From a checkpoint of a small contrastive audio-text model.
Model: 10.7M parameters, log mel input, encoder arch conformer, encoder norm rmsnorm, encoder activation gelu, encoder num experts 8, encoder width 192, text encoder width 192, text encoder layers 8, text encoder norm layernorm.
Training: adamw at rate 0.0012, 3200 steps, batches of 256.
Data: trained on short read English sentences (LibriTTS-R), 26041 training examples, 31.5 epochs.
Rows from block 5 of the audio encoder of a small contrastive audio-text model, named by matrix and row number. Rows with one number belong to one neuron. Each number is 50 + 15 x the weight over its row's rms, rounded and kept within 0 to 99. All counts start at 0.
Before each neuron's rows are labels from the 100 clips, of 14848, where the neuron reaches its highest value: "top examples" is what is common among them. Only what is clearly more common there than usual is listed. The data: short read English sentences (LibriTTS-R). In brackets: how many of the 100.
# fc1: first MLP up (encoder.blocks.5.ff1.fc1.weight, 576x192), inputs 0-95
# fc2: first MLP down (encoder.blocks.5.ff1.fc2.weight, 192x576, transposed), outputs 0-95

top examples: the word "he" (41); the word "you" (39)
fc1.540:43 34 34 32 93 47 36 41 58 33 45 36 44 45 39 44 45 45 40 53 41 44 44 49 57 50 47 39 36 33 70 66 44 43 34 47 42 41 55 40 61 54 61 32 38 27 62 25 61 30 31 57 36 33 51 28 38 34 29 44 31 69 64 47 52 73 56 54 22 10 40 46 41 57 22 62 42 35 60 36 42 55 54 22 35 69 27 55 52 29 43 79 41 17 49 39
fc2.540:60 50 43 42 65 14 33 48 51 59 75 47 51 48 53 32 31 37 46 57 33 31 32 46 14 27 50 48 35 78 39 47 52 27 59 73 49 73 72 33 54 55 80 61 60 45 35 39 55 54 50 41 36 31 50 68 44 23 44 47 44 21 37 28 22 58 51 58 25 37 42 48 35 65 26 25 28 59 34 16 43 42 62 70 32 22 40 65 43 35 32 54 52 28 26 48

top examples: the word "she" (27)
fc1.256:45 60 59 61 60 40 41 52 84 70 63 52 66 55 49 35 35 74 62 76 83 60 43 43 63 31 35 43 43 36 68 42 46 34 52 63 53 34 50 36 54 67 48 44 50 35 44 10 32 52 20 38 44 54 58 59 58 35 43 75 66 50 29 47 58 33 37 47 40 48 66 61 46 47 45 47 65 61 16 60 66 41 65 45 48 33 46 45 42 45 29 46 45 64 40 35
fc2.256:41 65 41 52 29 44 61 49 52 47 38 42 42 59 41 61 59 40 57 47 32 47 51 56 34 69 77 49 49 39 31 65 95 50 54 22 47 48 37 71 26 54 69 56 43 43 51 57 53 43 76 57 61 51 67 83 46 57 49 41 61 11 70 29 52 79 55 50 96 46 85 56 62 39 36 41 63 82 88 59 50 64 24 64 12 64 62 45 52 46 47 54 69 53 45 68

top examples: the word "he" (31)
fc1.19:62 64 45 72 29 38 41 39 46 38 64 33 57 29 59 42 57 45 78 61 73 46 57 66 49 77 20 55 28 34 57 40 49 51 49 33 52 77 50 54 40 48 66 71 45 61 64 45 40 47 20 45 35 46 63 59 53 72 38 35 62 36 39 38 53 23 52 49 58 44 47 22 35 67 59 48 69 56 65 31 35 61 73 57 38 54 42 67 37 76 37 38 71 41 17 64
fc2.19:35 52 51 62 63 52 58 34 44 32 41 65 60 67 36 52 85 43 69 36 70 39 47 39 55 32 94 60 41 66 57 52 93 38 63 33 65 43 38 74 27 39 75 64 37 46 51 17 21 51 36 40 55 25 46 38 73 38 53 57 45 44 55 35 40 69 31 74 43 40 42 55 60 56 53 60 47 51 44 34 57 53 50 48 68 43 71 33 43 38 54 71 52 26 52 37

top examples: the word "he" (45); the word "you" (33)
fc1.334:52 40 24 41 94 50 38 25 48 45 48 46 39 36 34 49 31 41 33 44 32 59 38 44 61 48 60 32 24 23 62 48 19 48 46 57 42 43 46 41 82 56 52 38 31 42 53 41 66 33 44 63 33 22 45 52 34 45 47 65 27 54 57 32 36 74 55 55 30 25 23 39 56 70 26 65 49 33 70 32 66 50 54 37 54 63 26 45 51 23 47 57 26 30 50 21
fc2.334:62 40 37 38 65 24 24 42 44 53 63 45 46 39 38 35 46 41 48 58 39 38 32 41 09 39 55 48 29 82 43 49 57 38 43 84 57 66 73 39 65 45 68 53 59 54 49 24 58 42 57 33 43 30 49 55 49 28 37 54 35 05 36 27 25 43 51 54 21 23 30 52 39 73 40 21 31 51 28 18 47 37 53 54 31 45 37 71 45 42 40 68 49 21 36 38

top examples: the word "what" (32)
fc1.212:44 32 21 49 66 41 60 64 44 34 46 64 38 13 60 22 71 65 28 61 75 45 42 61 24 36 70 60 36 45 78 43 44 58 22 60 65 36 34 33 61 30 51 42 53 66 52 38 34 19 43 46 24 61 59 52 35 27 46 42 25 39 41 55 12 31 69 27 45 46 52 59 48 80 39 36 21 42 32 48 28 64 44 54 51 27 63 52 53 61 50 56 39 36 48 58
fc2.212:86 50 39 46 42 36 64 46 48 75 45 52 83 64 66 68 77 45 44 67 36 68 15 48 39 50 60 39 91 79 37 52 40 64 46 50 45 77 65 30 45 56 65 59 57 45 67 35 46 41 36 43 59 30 51 64 63 54 48 73 55 51 76 34 43 73 49 69 59 46 68 63 26 72 32 36 45 65 26 64 65 63 32 46 55 65 61 54 56 60 40 54 48 50 47 69

top examples: the word "was" (25)
fc1.13:28 39 33 75 50 77 30 53 66 60 33 31 49 38 25 42 55 38 42 81 53 46 74 59 35 53 25 37 54 52 50 25 57 39 67 75 40 77 39 35 48 39 19 55 49 76 47 60 54 24 37 22 33 57 72 63 45 47 69 40 58 46 60 57 46 52 51 44 20 59 59 23 47 75 55 34 38 67 69 40 41 74 60 23 30 53 51 52 67 48 75 46 38 44 68 68
fc2.13:32 49 48 56 45 62 48 44 46 32 60 47 47 83 39 41 82 55 57 26 62 37 52 30 38 71 87 37 99 38 47 69 49 55 70 00 40 78 40 65 20 50 60 56 44 50 53 30 37 48 43 42 63 35 49 43 42 57 58 67 44 54 57 37 47 68 32 41 57 48 42 63 66 58 49 47 51 61 46 32 26 99 52 42 57 44 64 25 63 54 52 75 35 62 50 44

top examples: the word "no" (36)
fc1.575:56 45 39 35 61 31 66 49 45 67 51 80 39 50 32 47 55 34 63 74 62 46 53 62 27 71 52 28 52 69 47 30 42 40 63 34 41 75 65 24 54 44 46 31 25 71 39 56 34 65 79 46 50 67 53 40 67 59 73 54 32 59 43 48 67 52 53 58 69 28 67 25 57 72 25 42 22 43 39 33 40 72 80 63 33 47 52 42 22 71 31 74 34 66 58 25
fc2.575:72 49 49 54 30 41 41 27 43 53 59 45 52 67 41 47 44 38 46 51 34 54 57 53 55 52 54 55 48 35 73 51 54 33 40 39 64 55 76 33 32 41 07 36 53 71 70 38 51 12 58 49 56 65 62 58 48 40 40 57 55 32 63 21 53 50 58 15 66 69 59 52 45 51 86 46 47 61 30 41 62 75 38 29 62 09 47 44 44 53 52 50 62 67 70 43

top examples: the word "it" (30)
fc1.370:38 61 58 47 44 66 54 58 62 16 48 36 43 47 67 61 36 60 89 42 70 47 38 58 35 64 74 48 38 64 24 71 52 41 57 57 28 43 46 82 34 58 36 50 65 40 51 79 64 43 71 71 53 56 60 45 50 74 57 70 48 48 29 56 26 41 27 70 60 69 64 41 18 41 73 33 51 40 64 69 65 60 24 26 49 50 41 50 41 42 55 51 55 42 34 43
fc2.370:60 67 53 33 70 73 52 59 30 42 20 53 63 45 42 65 48 63 44 45 45 48 51 40 50 47 52 50 92 59 48 45 20 60 62 33 56 47 65 92 45 40 59 55 37 56 90 43 37 46 26 31 46 30 54 63 34 24 59 71 47 45 35 65 57 54 52 80 44 35 48 51 58 47 40 75 48 72 29 49 30 49 66 69 39 35 38 27 62 54 44 25 37 49 28 35

top examples: the word "now" (31)
fc1.23:31 50 36 55 48 35 65 56 42 69 68 45 40 27 47 60 55 26 41 78 38 50 64 68 46 55 46 49 45 42 42 54 55 61 35 56 50 28 49 45 63 50 51 37 54 63 61 37 37 45 77 41 32 43 73 43 43 54 31 42 55 53 62 71 27 41 74 32 35 51 34 52 51 66 67 60 24 60 70 44 49 35 78 75 26 44 41 42 61 32 23 48 38 24 63 64
fc2.23:73 66 38 43 44 20 56 45 47 66 53 55 57 68 71 38 61 53 58 52 30 61 30 36 45 47 62 48 78 66 35 42 33 60 59 67 57 71 65 28 17 43 50 64 55 53 64 59 66 54 28 48 56 36 41 80 51 44 64 51 71 75 67 50 36 67 53 99 58 56 48 52 17 43 30 31 44 56 20 72 69 51 39 91 60 58 55 61 60 64 47 51 67 48 31 50

top examples: the word "said" (62); the word "i" (60)
fc1.500:61 30 32 58 76 59 18 29 39 35 35 27 27 34 51 33 46 51 56 40 21 30 54 53 52 28 49 44 22 42 44 31 55 31 69 61 13 38 65 43 55 48 55 49 69 34 32 55 42 41 54 29 46 40 36 29 35 28 68 45 49 38 23 41 54 55 59 43 34 29 26 56 79 55 68 30 48 48 84 11 52 26 73 47 19 35 41 58 38 32 52 31 57 27 43 49
fc2.500:39 41 64 59 54 65 47 39 41 19 30 39 40 61 52 63 56 72 64 12 59 55 93 38 64 46 25 64 74 29 23 53 48 61 47 47 40 38 59 46 57 66 47 38 59 52 65 39 25 47 65 44 32 58 29 42 47 50 80 40 38 28 30 72 52 32 43 33 44 38 64 41 66 36 76 43 54 67 67 21 54 50 60 45 15 45 42 50 64 42 61 52 29 30 40 36

top examples: the word "no" (38)
fc1.289:23 38 41 46 50 48 39 53 79 40 41 53 49 36 61 37 50 26 40 73 62 42 49 36 31 35 43 37 24 56 51 87 71 38 37 29 55 28 41 55 76 28 65 32 56 56 37 24 34 21 48 56 49 56 67 41 34 40 49 65 50 38 45 45 15 36 55 30 32 34 42 46 50 65 51 35 15 73 49 58 28 63 49 51 46 57 62 64 62 33 40 61 23 50 62 59
fc2.289:87 44 50 36 45 32 46 51 49 65 56 56 77 52 64 35 69 34 49 70 46 58 21 61 36 64 66 37 55 83 40 39 42 43 59 56 67 79 72 40 43 57 59 53 60 45 57 37 46 48 54 46 62 17 48 68 56 39 43 65 51 29 73 17 44 64 50 77 38 46 51 72 39 91 25 37 28 53 20 51 72 71 37 45 58 64 44 61 45 54 39 72 52 42 45 60

top examples: the word "what" (40)
fc1.510:59 66 35 74 59 65 46 26 54 22 48 37 35 31 52 47 50 49 74 15 30 51 32 72 45 70 55 61 47 64 45 47 28 70 66 66 72 44 27 48 50 52 78 60 48 38 49 77 36 48 45 57 70 47 53 45 48 54 39 52 37 42 57 50 41 44 45 45 51 35 28 20 55 38 46 33 75 51 47 61 37 30 20 58 45 71 60 38 73 47 51 46 64 35 29 44
fc2.510:50 28 49 52 56 47 60 38 70 36 49 73 43 70 68 57 27 50 56 54 68 52 29 34 45 22 48 53 35 73 32 50 26 30 31 38 57 39 42 89 50 59 86 52 66 54 55 34 66 63 53 37 39 60 49 18 44 37 47 75 55 53 44 60 35 54 38 95 28 54 55 67 63 35 60 49 39 44 17 34 52 43 52 63 59 64 29 67 54 61 40 15 57 32 57 60

top examples: the word "it" (40); the word "is" (33)
fc1.36:53 61 34 65 42 91 63 50 22 52 28 28 19 47 39 42 49 47 38 28 58 42 44 31 38 64 42 37 61 48 49 31 37 60 71 53 72 35 65 40 55 35 45 36 27 43 47 49 55 40 26 23 51 58 38 74 52 53 62 35 66 29 34 41 31 34 46 62 29 55 23 41 31 33 42 27 45 40 31 44 54 44 35 48 77 51 70 35 64 68 51 28 60 57 47 57
fc2.36:61 52 78 29 84 54 57 23 89 57 60 68 37 75 59 48 58 59 40 45 29 48 30 38 51 65 62 45 93 42 42 50 05 72 43 59 45 59 60 66 59 52 54 60 73 47 40 42 16 62 46 47 40 54 44 54 43 38 51 59 53 91 50 49 39 57 68 81 35 32 55 53 48 42 68 51 62 49 40 31 28 19 64 36 73 39 72 81 54 61 66 53 26 65 65 56

top examples: the word "was" (34)
fc1.532:47 74 24 51 48 30 60 36 17 40 65 70 58 37 28 56 32 61 38 66 54 57 54 22 34 61 47 41 34 68 49 60 52 57 57 68 66 39 75 41 35 66 44 89 37 40 60 62 52 36 65 57 48 69 32 41 59 64 29 56 41 68 45 42 37 45 43 33 50 51 75 24 25 46 43 49 40 67 69 46 57 53 33 37 45 43 45 62 65 49 69 50 33 65 23 44
fc2.532:52 45 52 32 53 58 57 38 60 48 63 47 58 50 39 63 36 60 59 55 28 42 18 47 46 75 54 48 88 47 22 50 51 51 56 36 48 31 55 93 62 32 71 62 60 35 49 27 45 58 44 40 50 28 56 30 52 50 45 57 45 43 47 74 60 53 57 75 45 50 34 68 50 42 35 50 46 55 34 53 47 37 51 63 53 43 28 34 58 70 44 00 65 61 34 58

top examples: the word "was" (33)
fc1.228:63 35 75 32 28 64 76 59 50 36 62 51 28 74 57 60 67 45 53 29 37 57 34 48 56 71 43 43 33 61 45 36 64 35 49 25 53 66 69 57 56 70 57 42 55 38 70 62 65 54 56 37 86 54 54 59 66 60 57 41 37 59 65 38 48 41 52 39 57 70 63 37 30 33 46 40 54 52 43 37 47 50 53 68 29 77 32 64 51 39 58 20 31 58 34 32
fc2.228:35 64 62 53 71 61 75 57 60 51 69 73 23 82 52 59 52 61 52 49 77 26 74 36 81 40 43 51 44 32 54 31 41 40 50 48 52 69 55 30 49 91 42 47 52 41 80 44 19 53 49 26 37 47 30 31 34 51 64 56 53 63 32 63 43 46 30 50 36 27 35 44 56 56 54 37 53 47 26 27 45 37 61 62 74 66 50 67 49 55 57 15 21 30 46 34

top examples: the word "said" (45)
fc1.254:54 46 71 44 55 81 59 47 29 74 31 73 30 53 26 52 36 63 32 29 30 71 42 34 47 54 56 48 39 65 22 59 29 37 45 25 38 30 54 50 45 57 50 42 25 61 45 63 69 65 56 38 62 74 62 58 31 43 45 26 44 69 47 72 31 33 33 40 78 55 52 42 41 55 47 29 67 50 68 45 66 54 42 51 62 77 42 53 33 32 73 24 32 27 61 51
fc2.254:51 58 73 38 73 48 58 58 49 58 66 43 32 61 80 45 41 47 49 48 53 50 41 50 53 41 38 50 61 27 44 44 00 60 49 72 54 71 62 02 64 53 60 47 61 58 73 52 39 50 28 43 42 59 34 55 43 51 40 48 61 99 26 52 45 61 23 65 37 55 48 41 49 42 56 55 43 28 42 42 53 19 72 59 87 51 44 76 58 62 57 21 42 51 51 60

top examples: the word "i" (39)
fc1.105:59 65 25 23 26 54 49 55 28 34 27 29 33 35 65 69 36 69 22 54 31 31 39 58 35 63 58 58 35 68 53 57 44 56 43 44 48 44 64 60 42 41 73 28 72 69 37 78 85 51 44 58 66 53 60 50 29 62 49 52 39 42 51 36 50 69 62 66 50 72 57 71 78 52 27 43 66 64 63 40 29 52 57 65 63 55 60 59 61 75 55 45 31 71 50 53
fc2.105:54 53 71 32 57 31 50 56 87 26 41 68 34 56 51 42 16 62 51 56 23 59 30 45 44 54 40 67 71 65 67 47 77 44 51 00 57 49 49 82 66 59 67 69 57 50 46 43 79 56 33 44 55 80 78 55 50 44 36 56 44 50 69 57 49 43 56 66 63 29 41 51 55 60 51 71 35 70 59 49 39 68 36 32 13 30 70 32 55 53 49 32 63 32 37 48

top examples: the word "i" (41)
fc1.117:53 42 25 57 58 39 60 59 66 65 49 45 39 27 46 57 59 37 26 68 54 26 66 49 51 49 28 53 53 61 53 78 56 53 34 37 54 22 68 41 65 60 46 54 42 56 39 70 54 60 62 42 53 58 64 56 28 47 35 41 54 54 36 60 00 65 51 27 45 61 69 36 53 69 57 53 16 81 48 38 42 35 75 38 50 43 40 58 39 51 31 38 31 34 57 40
fc2.117:61 52 20 36 50 40 44 48 26 59 67 56 61 67 66 47 56 57 58 54 31 62 25 44 32 37 64 45 56 65 39 55 57 55 61 45 66 61 60 43 26 50 76 59 55 52 56 48 60 40 37 53 64 38 42 75 53 35 54 76 62 62 85 45 56 65 49 99 58 52 38 66 24 45 37 54 50 64 46 61 80 67 29 71 57 48 47 60 57 57 57 49 70 41 39 44

top examples: the word "said" (40)
fc1.433:60 76 66 72 72 74 54 32 47 73 49 60 60 77 28 73 43 28 41 65 59 69 58 38 33 76 52 43 47 40 47 41 42 36 61 48 39 37 34 56 46 64 34 72 67 67 59 40 80 36 51 56 54 36 51 62 53 30 63 38 66 56 58 57 40 29 64 50 55 54 44 27 51 41 51 57 70 35 56 61 77 60 57 51 65 55 66 59 23 78 42 61 37 39 43 49
fc2.433:31 53 45 14 62 74 34 34 51 43 51 44 17 35 64 38 35 50 39 33 42 53 49 55 23 50 46 54 63 40 73 39 20 42 44 53 55 48 45 38 67 28 47 41 61 44 49 38 52 52 28 32 34 58 49 41 36 51 59 58 41 60 22 53 47 29 35 52 34 67 18 43 56 38 53 71 31 09 25 34 39 41 72 33 71 54 47 46 45 47 57 44 67 57 55 44

top examples: the word "now" (37)
fc1.210:26 41 58 52 42 62 40 55 42 55 67 38 17 26 45 30 55 38 19 56 25 32 67 62 53 59 52 60 44 51 66 56 78 63 31 45 53 29 40 35 47 37 42 30 68 37 52 58 35 60 44 43 57 52 67 41 51 58 34 36 40 31 41 37 25 31 73 30 44 41 48 45 43 64 58 40 36 39 69 64 27 44 65 54 35 67 58 64 64 51 25 65 49 46 80 70
fc2.210:81 52 44 56 33 13 61 45 59 64 49 50 62 49 64 58 69 52 51 67 28 63 18 48 39 20 58 51 91 61 49 51 39 65 54 55 56 64 72 15 29 49 58 65 37 53 65 43 63 55 29 49 63 42 40 48 49 61 45 58 62 55 67 47 35 71 51 98 50 66 55 52 19 59 34 30 36 58 20 67 65 41 29 70 64 46 50 37 61 71 46 44 63 52 52 57

top examples: the word "said" (59)
fc1.410:62 49 32 32 32 48 43 59 25 59 44 41 53 77 42 53 27 52 46 40 01 43 26 63 41 46 30 63 43 64 32 33 46 69 63 59 43 45 39 54 61 62 38 70 43 63 44 90 64 60 23 45 35 72 61 63 37 48 61 48 49 74 56 71 44 28 49 33 50 36 26 60 22 27 37 33 38 57 45 30 43 74 29 59 71 38 27 39 25 75 66 44 37 59 29 73
fc2.410:52 45 57 20 72 52 44 51 77 42 67 62 08 42 70 44 39 28 47 47 54 55 35 63 41 63 36 64 67 40 86 41 43 40 34 59 61 52 63 49 60 45 45 39 80 55 45 44 41 46 33 48 54 62 58 40 50 33 47 51 30 69 37 54 49 27 40 70 44 52 29 41 58 48 68 53 34 29 15 55 53 38 75 39 81 52 52 58 66 70 53 31 47 48 54 34

top examples: the word "to" (38)
fc1.166:35 62 21 37 44 34 61 23 64 52 33 49 65 61 51 58 30 62 69 59 68 46 66 65 54 65 69 61 49 31 65 66 46 41 65 51 49 33 70 39 49 49 45 25 73 65 41 20 30 41 63 38 36 52 74 41 43 67 70 34 68 27 41 39 60 61 58 65 47 36 30 65 69 69 66 30 51 66 60 30 65 66 34 60 22 52 55 53 65 36 45 28 49 72 35 72
fc2.166:43 35 44 55 24 28 52 29 55 35 72 45 44 36 64 41 49 60 43 41 59 69 39 55 62 46 65 60 15 58 80 65 89 28 47 44 56 16 20 67 22 31 75 42 39 66 49 54 65 58 41 80 88 80 46 55 65 45 71 62 56 00 58 42 46 37 52 34 55 81 53 50 59 59 57 57 56 59 63 34 64 49 46 20 44 81 42 40 45 48 41 57 52 31 62 38

top examples: the word "she" (58)
fc1.22:50 41 32 51 94 51 35 21 59 68 51 43 39 38 55 39 40 56 52 66 41 49 37 46 56 38 56 47 24 30 42 60 34 45 55 64 43 59 67 33 73 43 45 49 34 49 46 42 54 44 62 34 57 49 64 43 59 42 29 62 44 70 49 25 31 49 47 48 30 33 23 37 40 61 28 59 48 41 78 20 56 24 75 42 55 47 44 46 44 46 34 59 30 42 39 13
fc2.22:71 44 53 36 66 47 17 21 35 53 58 39 52 46 31 52 41 45 57 37 19 36 44 47 26 29 43 53 38 64 32 30 26 28 56 79 15 51 72 45 64 57 61 69 57 52 45 44 60 52 53 33 46 44 32 55 34 25 50 50 38 32 21 29 35 54 52 56 18 33 38 52 42 61 45 21 50 46 39 00 35 45 55 38 43 49 39 54 42 31 47 46 53 15 32 31

top examples: the word "i" (53)
fc1.156:43 48 34 42 47 36 47 61 62 40 76 64 42 29 53 35 45 39 27 66 62 50 50 40 40 59 43 52 58 19 54 89 77 41 50 31 51 29 43 60 56 60 36 11 64 50 50 53 51 44 49 54 29 47 68 41 58 44 32 28 50 41 40 54 42 28 71 27 43 27 43 49 59 74 68 69 33 68 48 50 31 55 82 53 47 63 44 59 54 54 27 49 24 48 68 53
fc2.156:96 49 47 41 45 35 58 40 50 65 62 56 58 63 59 50 62 50 49 63 40 58 34 56 41 28 57 39 86 57 18 31 39 61 63 45 33 73 77 44 37 69 49 77 65 46 54 52 60 53 34 56 58 39 31 70 52 47 66 69 60 51 58 30 46 88 49 88 58 60 64 64 23 73 28 43 46 61 31 65 69 51 34 49 65 57 41 54 54 52 43 55 39 48 39 58

top examples: the word "what" (27)
fc1.344:30 63 63 62 75 62 55 30 81 55 50 33 27 49 40 41 60 45 26 52 59 43 62 58 47 54 41 43 44 36 56 62 55 67 49 31 47 55 36 45 75 53 46 59 65 46 33 45 60 47 60 58 47 71 56 29 52 44 26 56 40 58 47 63 38 42 63 43 37 48 34 47 52 94 51 41 30 50 56 42 55 37 53 47 60 38 43 65 38 37 41 60 34 15 65 46
fc2.344:74 54 87 69 31 52 68 19 53 74 33 48 33 72 39 81 52 49 47 53 58 39 51 56 70 52 31 38 64 33 55 45 39 64 49 35 25 71 54 50 46 75 31 73 38 32 67 43 47 57 62 56 47 61 40 27 48 73 46 60 53 66 33 67 60 65 29 47 55 58 72 59 54 58 61 69 49 48 53 63 52 37 33 18 43 68 57 31 48 60 53 14 28 70 53 57

top examples: the word "it" (37)
fc1.398:39 49 56 34 62 55 47 39 70 56 57 45 26 60 63 68 66 32 54 34 55 42 41 47 29 39 39 62 51 51 34 61 56 37 40 70 52 36 63 53 68 54 59 76 42 47 51 81 79 49 24 52 43 49 32 75 47 67 57 59 60 51 61 73 23 29 47 62 26 65 34 26 34 48 27 42 50 34 20 49 46 39 45 67 55 41 23 21 45 41 61 16 39 39 29 67
fc2.398:35 52 63 39 69 53 46 47 63 31 46 55 28 79 62 50 65 43 48 37 60 44 51 50 65 71 46 56 59 41 73 55 26 44 27 61 65 70 45 64 66 55 37 40 73 51 40 51 18 63 43 40 45 50 42 66 46 36 68 51 32 86 52 55 55 29 57 38 29 45 27 49 51 15 53 28 32 41 19 47 51 37 54 61 55 55 57 83 69 62 48 67 58 40 42 31

top examples: the word "she" (31)
fc1.508:39 41 56 51 47 73 34 24 44 54 52 25 65 56 40 40 36 30 76 38 39 40 46 50 48 69 39 51 40 51 39 36 55 47 56 44 54 45 34 70 45 50 54 59 61 37 53 84 46 32 57 37 76 48 56 55 66 44 37 32 66 74 63 58 60 33 62 70 55 50 29 37 66 58 30 27 51 09 56 54 66 48 53 64 50 31 44 56 41 48 60 25 35 58 55 21
fc2.508:31 70 61 79 54 52 57 68 56 35 61 57 28 55 70 48 45 57 30 43 67 24 72 32 50 56 37 47 46 18 37 61 65 59 59 25 59 58 65 35 38 36 50 29 59 55 25 52 35 67 46 73 25 54 64 55 71 59 67 52 56 60 52 78 46 39 46 65 68 57 56 55 61 38 52 63 47 78 86 40 39 40 87 66 29 27 75 53 62 33 40 67 36 50 49 56

top examples: the word "he" (42)
fc1.240:46 31 59 31 54 68 35 17 57 55 66 45 46 46 36 75 29 37 51 44 58 61 50 48 45 30 61 66 30 33 52 51 41 24 25 59 10 33 41 40 69 74 15 48 22 38 49 49 63 56 48 48 48 60 40 45 31 29 37 51 31 31 31 42 47 56 58 49 21 24 36 52 40 54 19 42 54 51 58 11 39 44 73 19 53 14 28 40 53 24 36 56 56 49 61 29
fc2.240:72 75 77 64 47 72 57 34 71 38 39 47 50 44 48 73 66 63 60 30 59 53 69 44 87 54 53 56 63 39 60 69 27 52 43 48 51 28 45 20 67 52 47 40 46 41 64 29 20 53 42 38 35 46 42 33 50 60 81 47 40 64 51 43 41 38 48 69 29 42 49 48 61 49 99 45 72 35 76 38 42 26 59 40 36 61 50 50 58 51 63 49 52 47 58 43

top examples: the word "said" (28)
fc1.375:58 55 37 41 39 70 42 38 33 41 48 23 58 63 41 51 26 78 40 33 62 40 31 79 50 48 81 45 50 69 62 87 48 72 41 24 51 40 63 48 65 28 72 59 47 54 36 64 52 62 51 75 52 54 66 50 45 57 59 32 18 61 29 67 69 46 39 61 38 49 47 54 48 45 69 41 32 65 34 30 21 47 63 57 42 47 71 49 34 23 39 64 49 40 27 33
fc2.375:44 40 42 37 41 30 58 42 51 35 52 53 51 43 58 57 42 57 31 39 47 77 36 50 57 28 34 57 32 54 72 49 47 43 48 82 57 23 46 63 38 58 97 62 70 64 51 67 83 54 46 52 60 77 58 66 85 52 38 61 58 26 52 33 47 63 60 84 49 45 63 46 22 47 28 59 58 40 61 40 89 71 52 48 34 52 66 54 39 53 32 20 48 44 64 55

top examples: the word "no" (33)
fc1.482:47 44 28 65 63 44 58 39 39 33 73 53 32 36 33 49 65 43 24 52 72 41 49 56 36 32 51 58 46 35 53 47 57 61 34 43 47 35 28 54 60 21 40 22 58 57 46 07 39 30 53 38 40 31 75 58 36 27 48 56 15 38 46 44 23 35 53 49 62 45 54 39 79 77 52 55 25 44 31 59 50 40 47 58 31 57 66 49 60 40 42 58 30 32 43 61
fc2.482:79 46 51 39 44 16 65 43 52 73 53 51 75 51 67 56 83 31 41 78 35 66 16 62 39 38 60 36 91 75 38 53 40 57 46 56 54 70 65 42 38 63 59 61 54 48 73 36 61 45 44 47 63 35 37 60 53 55 38 67 53 33 57 32 24 74 44 69 53 55 76 60 25 78 20 25 31 57 16 63 60 63 37 50 44 59 52 50 54 61 39 56 45 43 51 64

top examples: the word "was" (25)
fc1.560:28 71 55 45 48 54 55 62 49 54 50 38 52 52 38 67 58 65 49 39 54 39 62 64 50 56 39 29 25 69 54 39 80 33 60 50 43 32 70 62 26 39 52 35 53 69 35 43 66 34 50 74 37 44 50 69 44 76 33 30 37 56 33 52 63 38 40 36 49 59 60 24 23 63 66 22 37 48 47 44 66 46 74 48 26 72 58 68 37 28 50 42 17 62 55 75
fc2.560:37 52 39 59 48 47 56 47 11 52 55 48 32 60 56 67 81 26 51 53 33 61 45 45 51 54 85 32 75 24 51 28 43 68 33 45 40 52 44 55 50 59 80 56 62 31 55 26 49 53 20 44 54 42 49 55 51 59 64 65 52 61 51 47 51 71 40 30 65 32 27 70 59 42 18 60 58 29 33 57 51 69 41 45 66 49 52 45 32 53 59 46 30 56 21 68

top examples: the word "was" (30); the word "he" (28)
fc1.466:49 42 13 64 67 39 64 59 46 55 55 43 42 34 46 48 24 64 60 56 14 46 43 33 33 39 70 60 40 57 48 27 81 62 41 51 55 25 61 60 27 49 43 74 38 56 48 57 27 57 53 65 61 76 42 76 49 67 37 38 37 20 46 39 62 41 49 11 53 50 34 56 38 60 36 37 62 42 59 68 70 59 38 46 38 24 48 62 56 46 46 55 30 55 27 68
fc2.466:65 55 63 37 67 58 47 43 73 25 51 63 22 61 74 45 38 34 59 47 31 47 13 40 56 58 73 40 94 77 57 62 62 39 42 24 55 24 53 87 72 33 94 52 51 42 42 27 50 63 21 39 52 34 52 20 51 34 27 59 31 56 36 69 53 58 47 81 35 46 36 68 51 51 53 66 54 53 41 50 51 50 32 71 23 33 49 57 47 60 61 34 29 44 37 57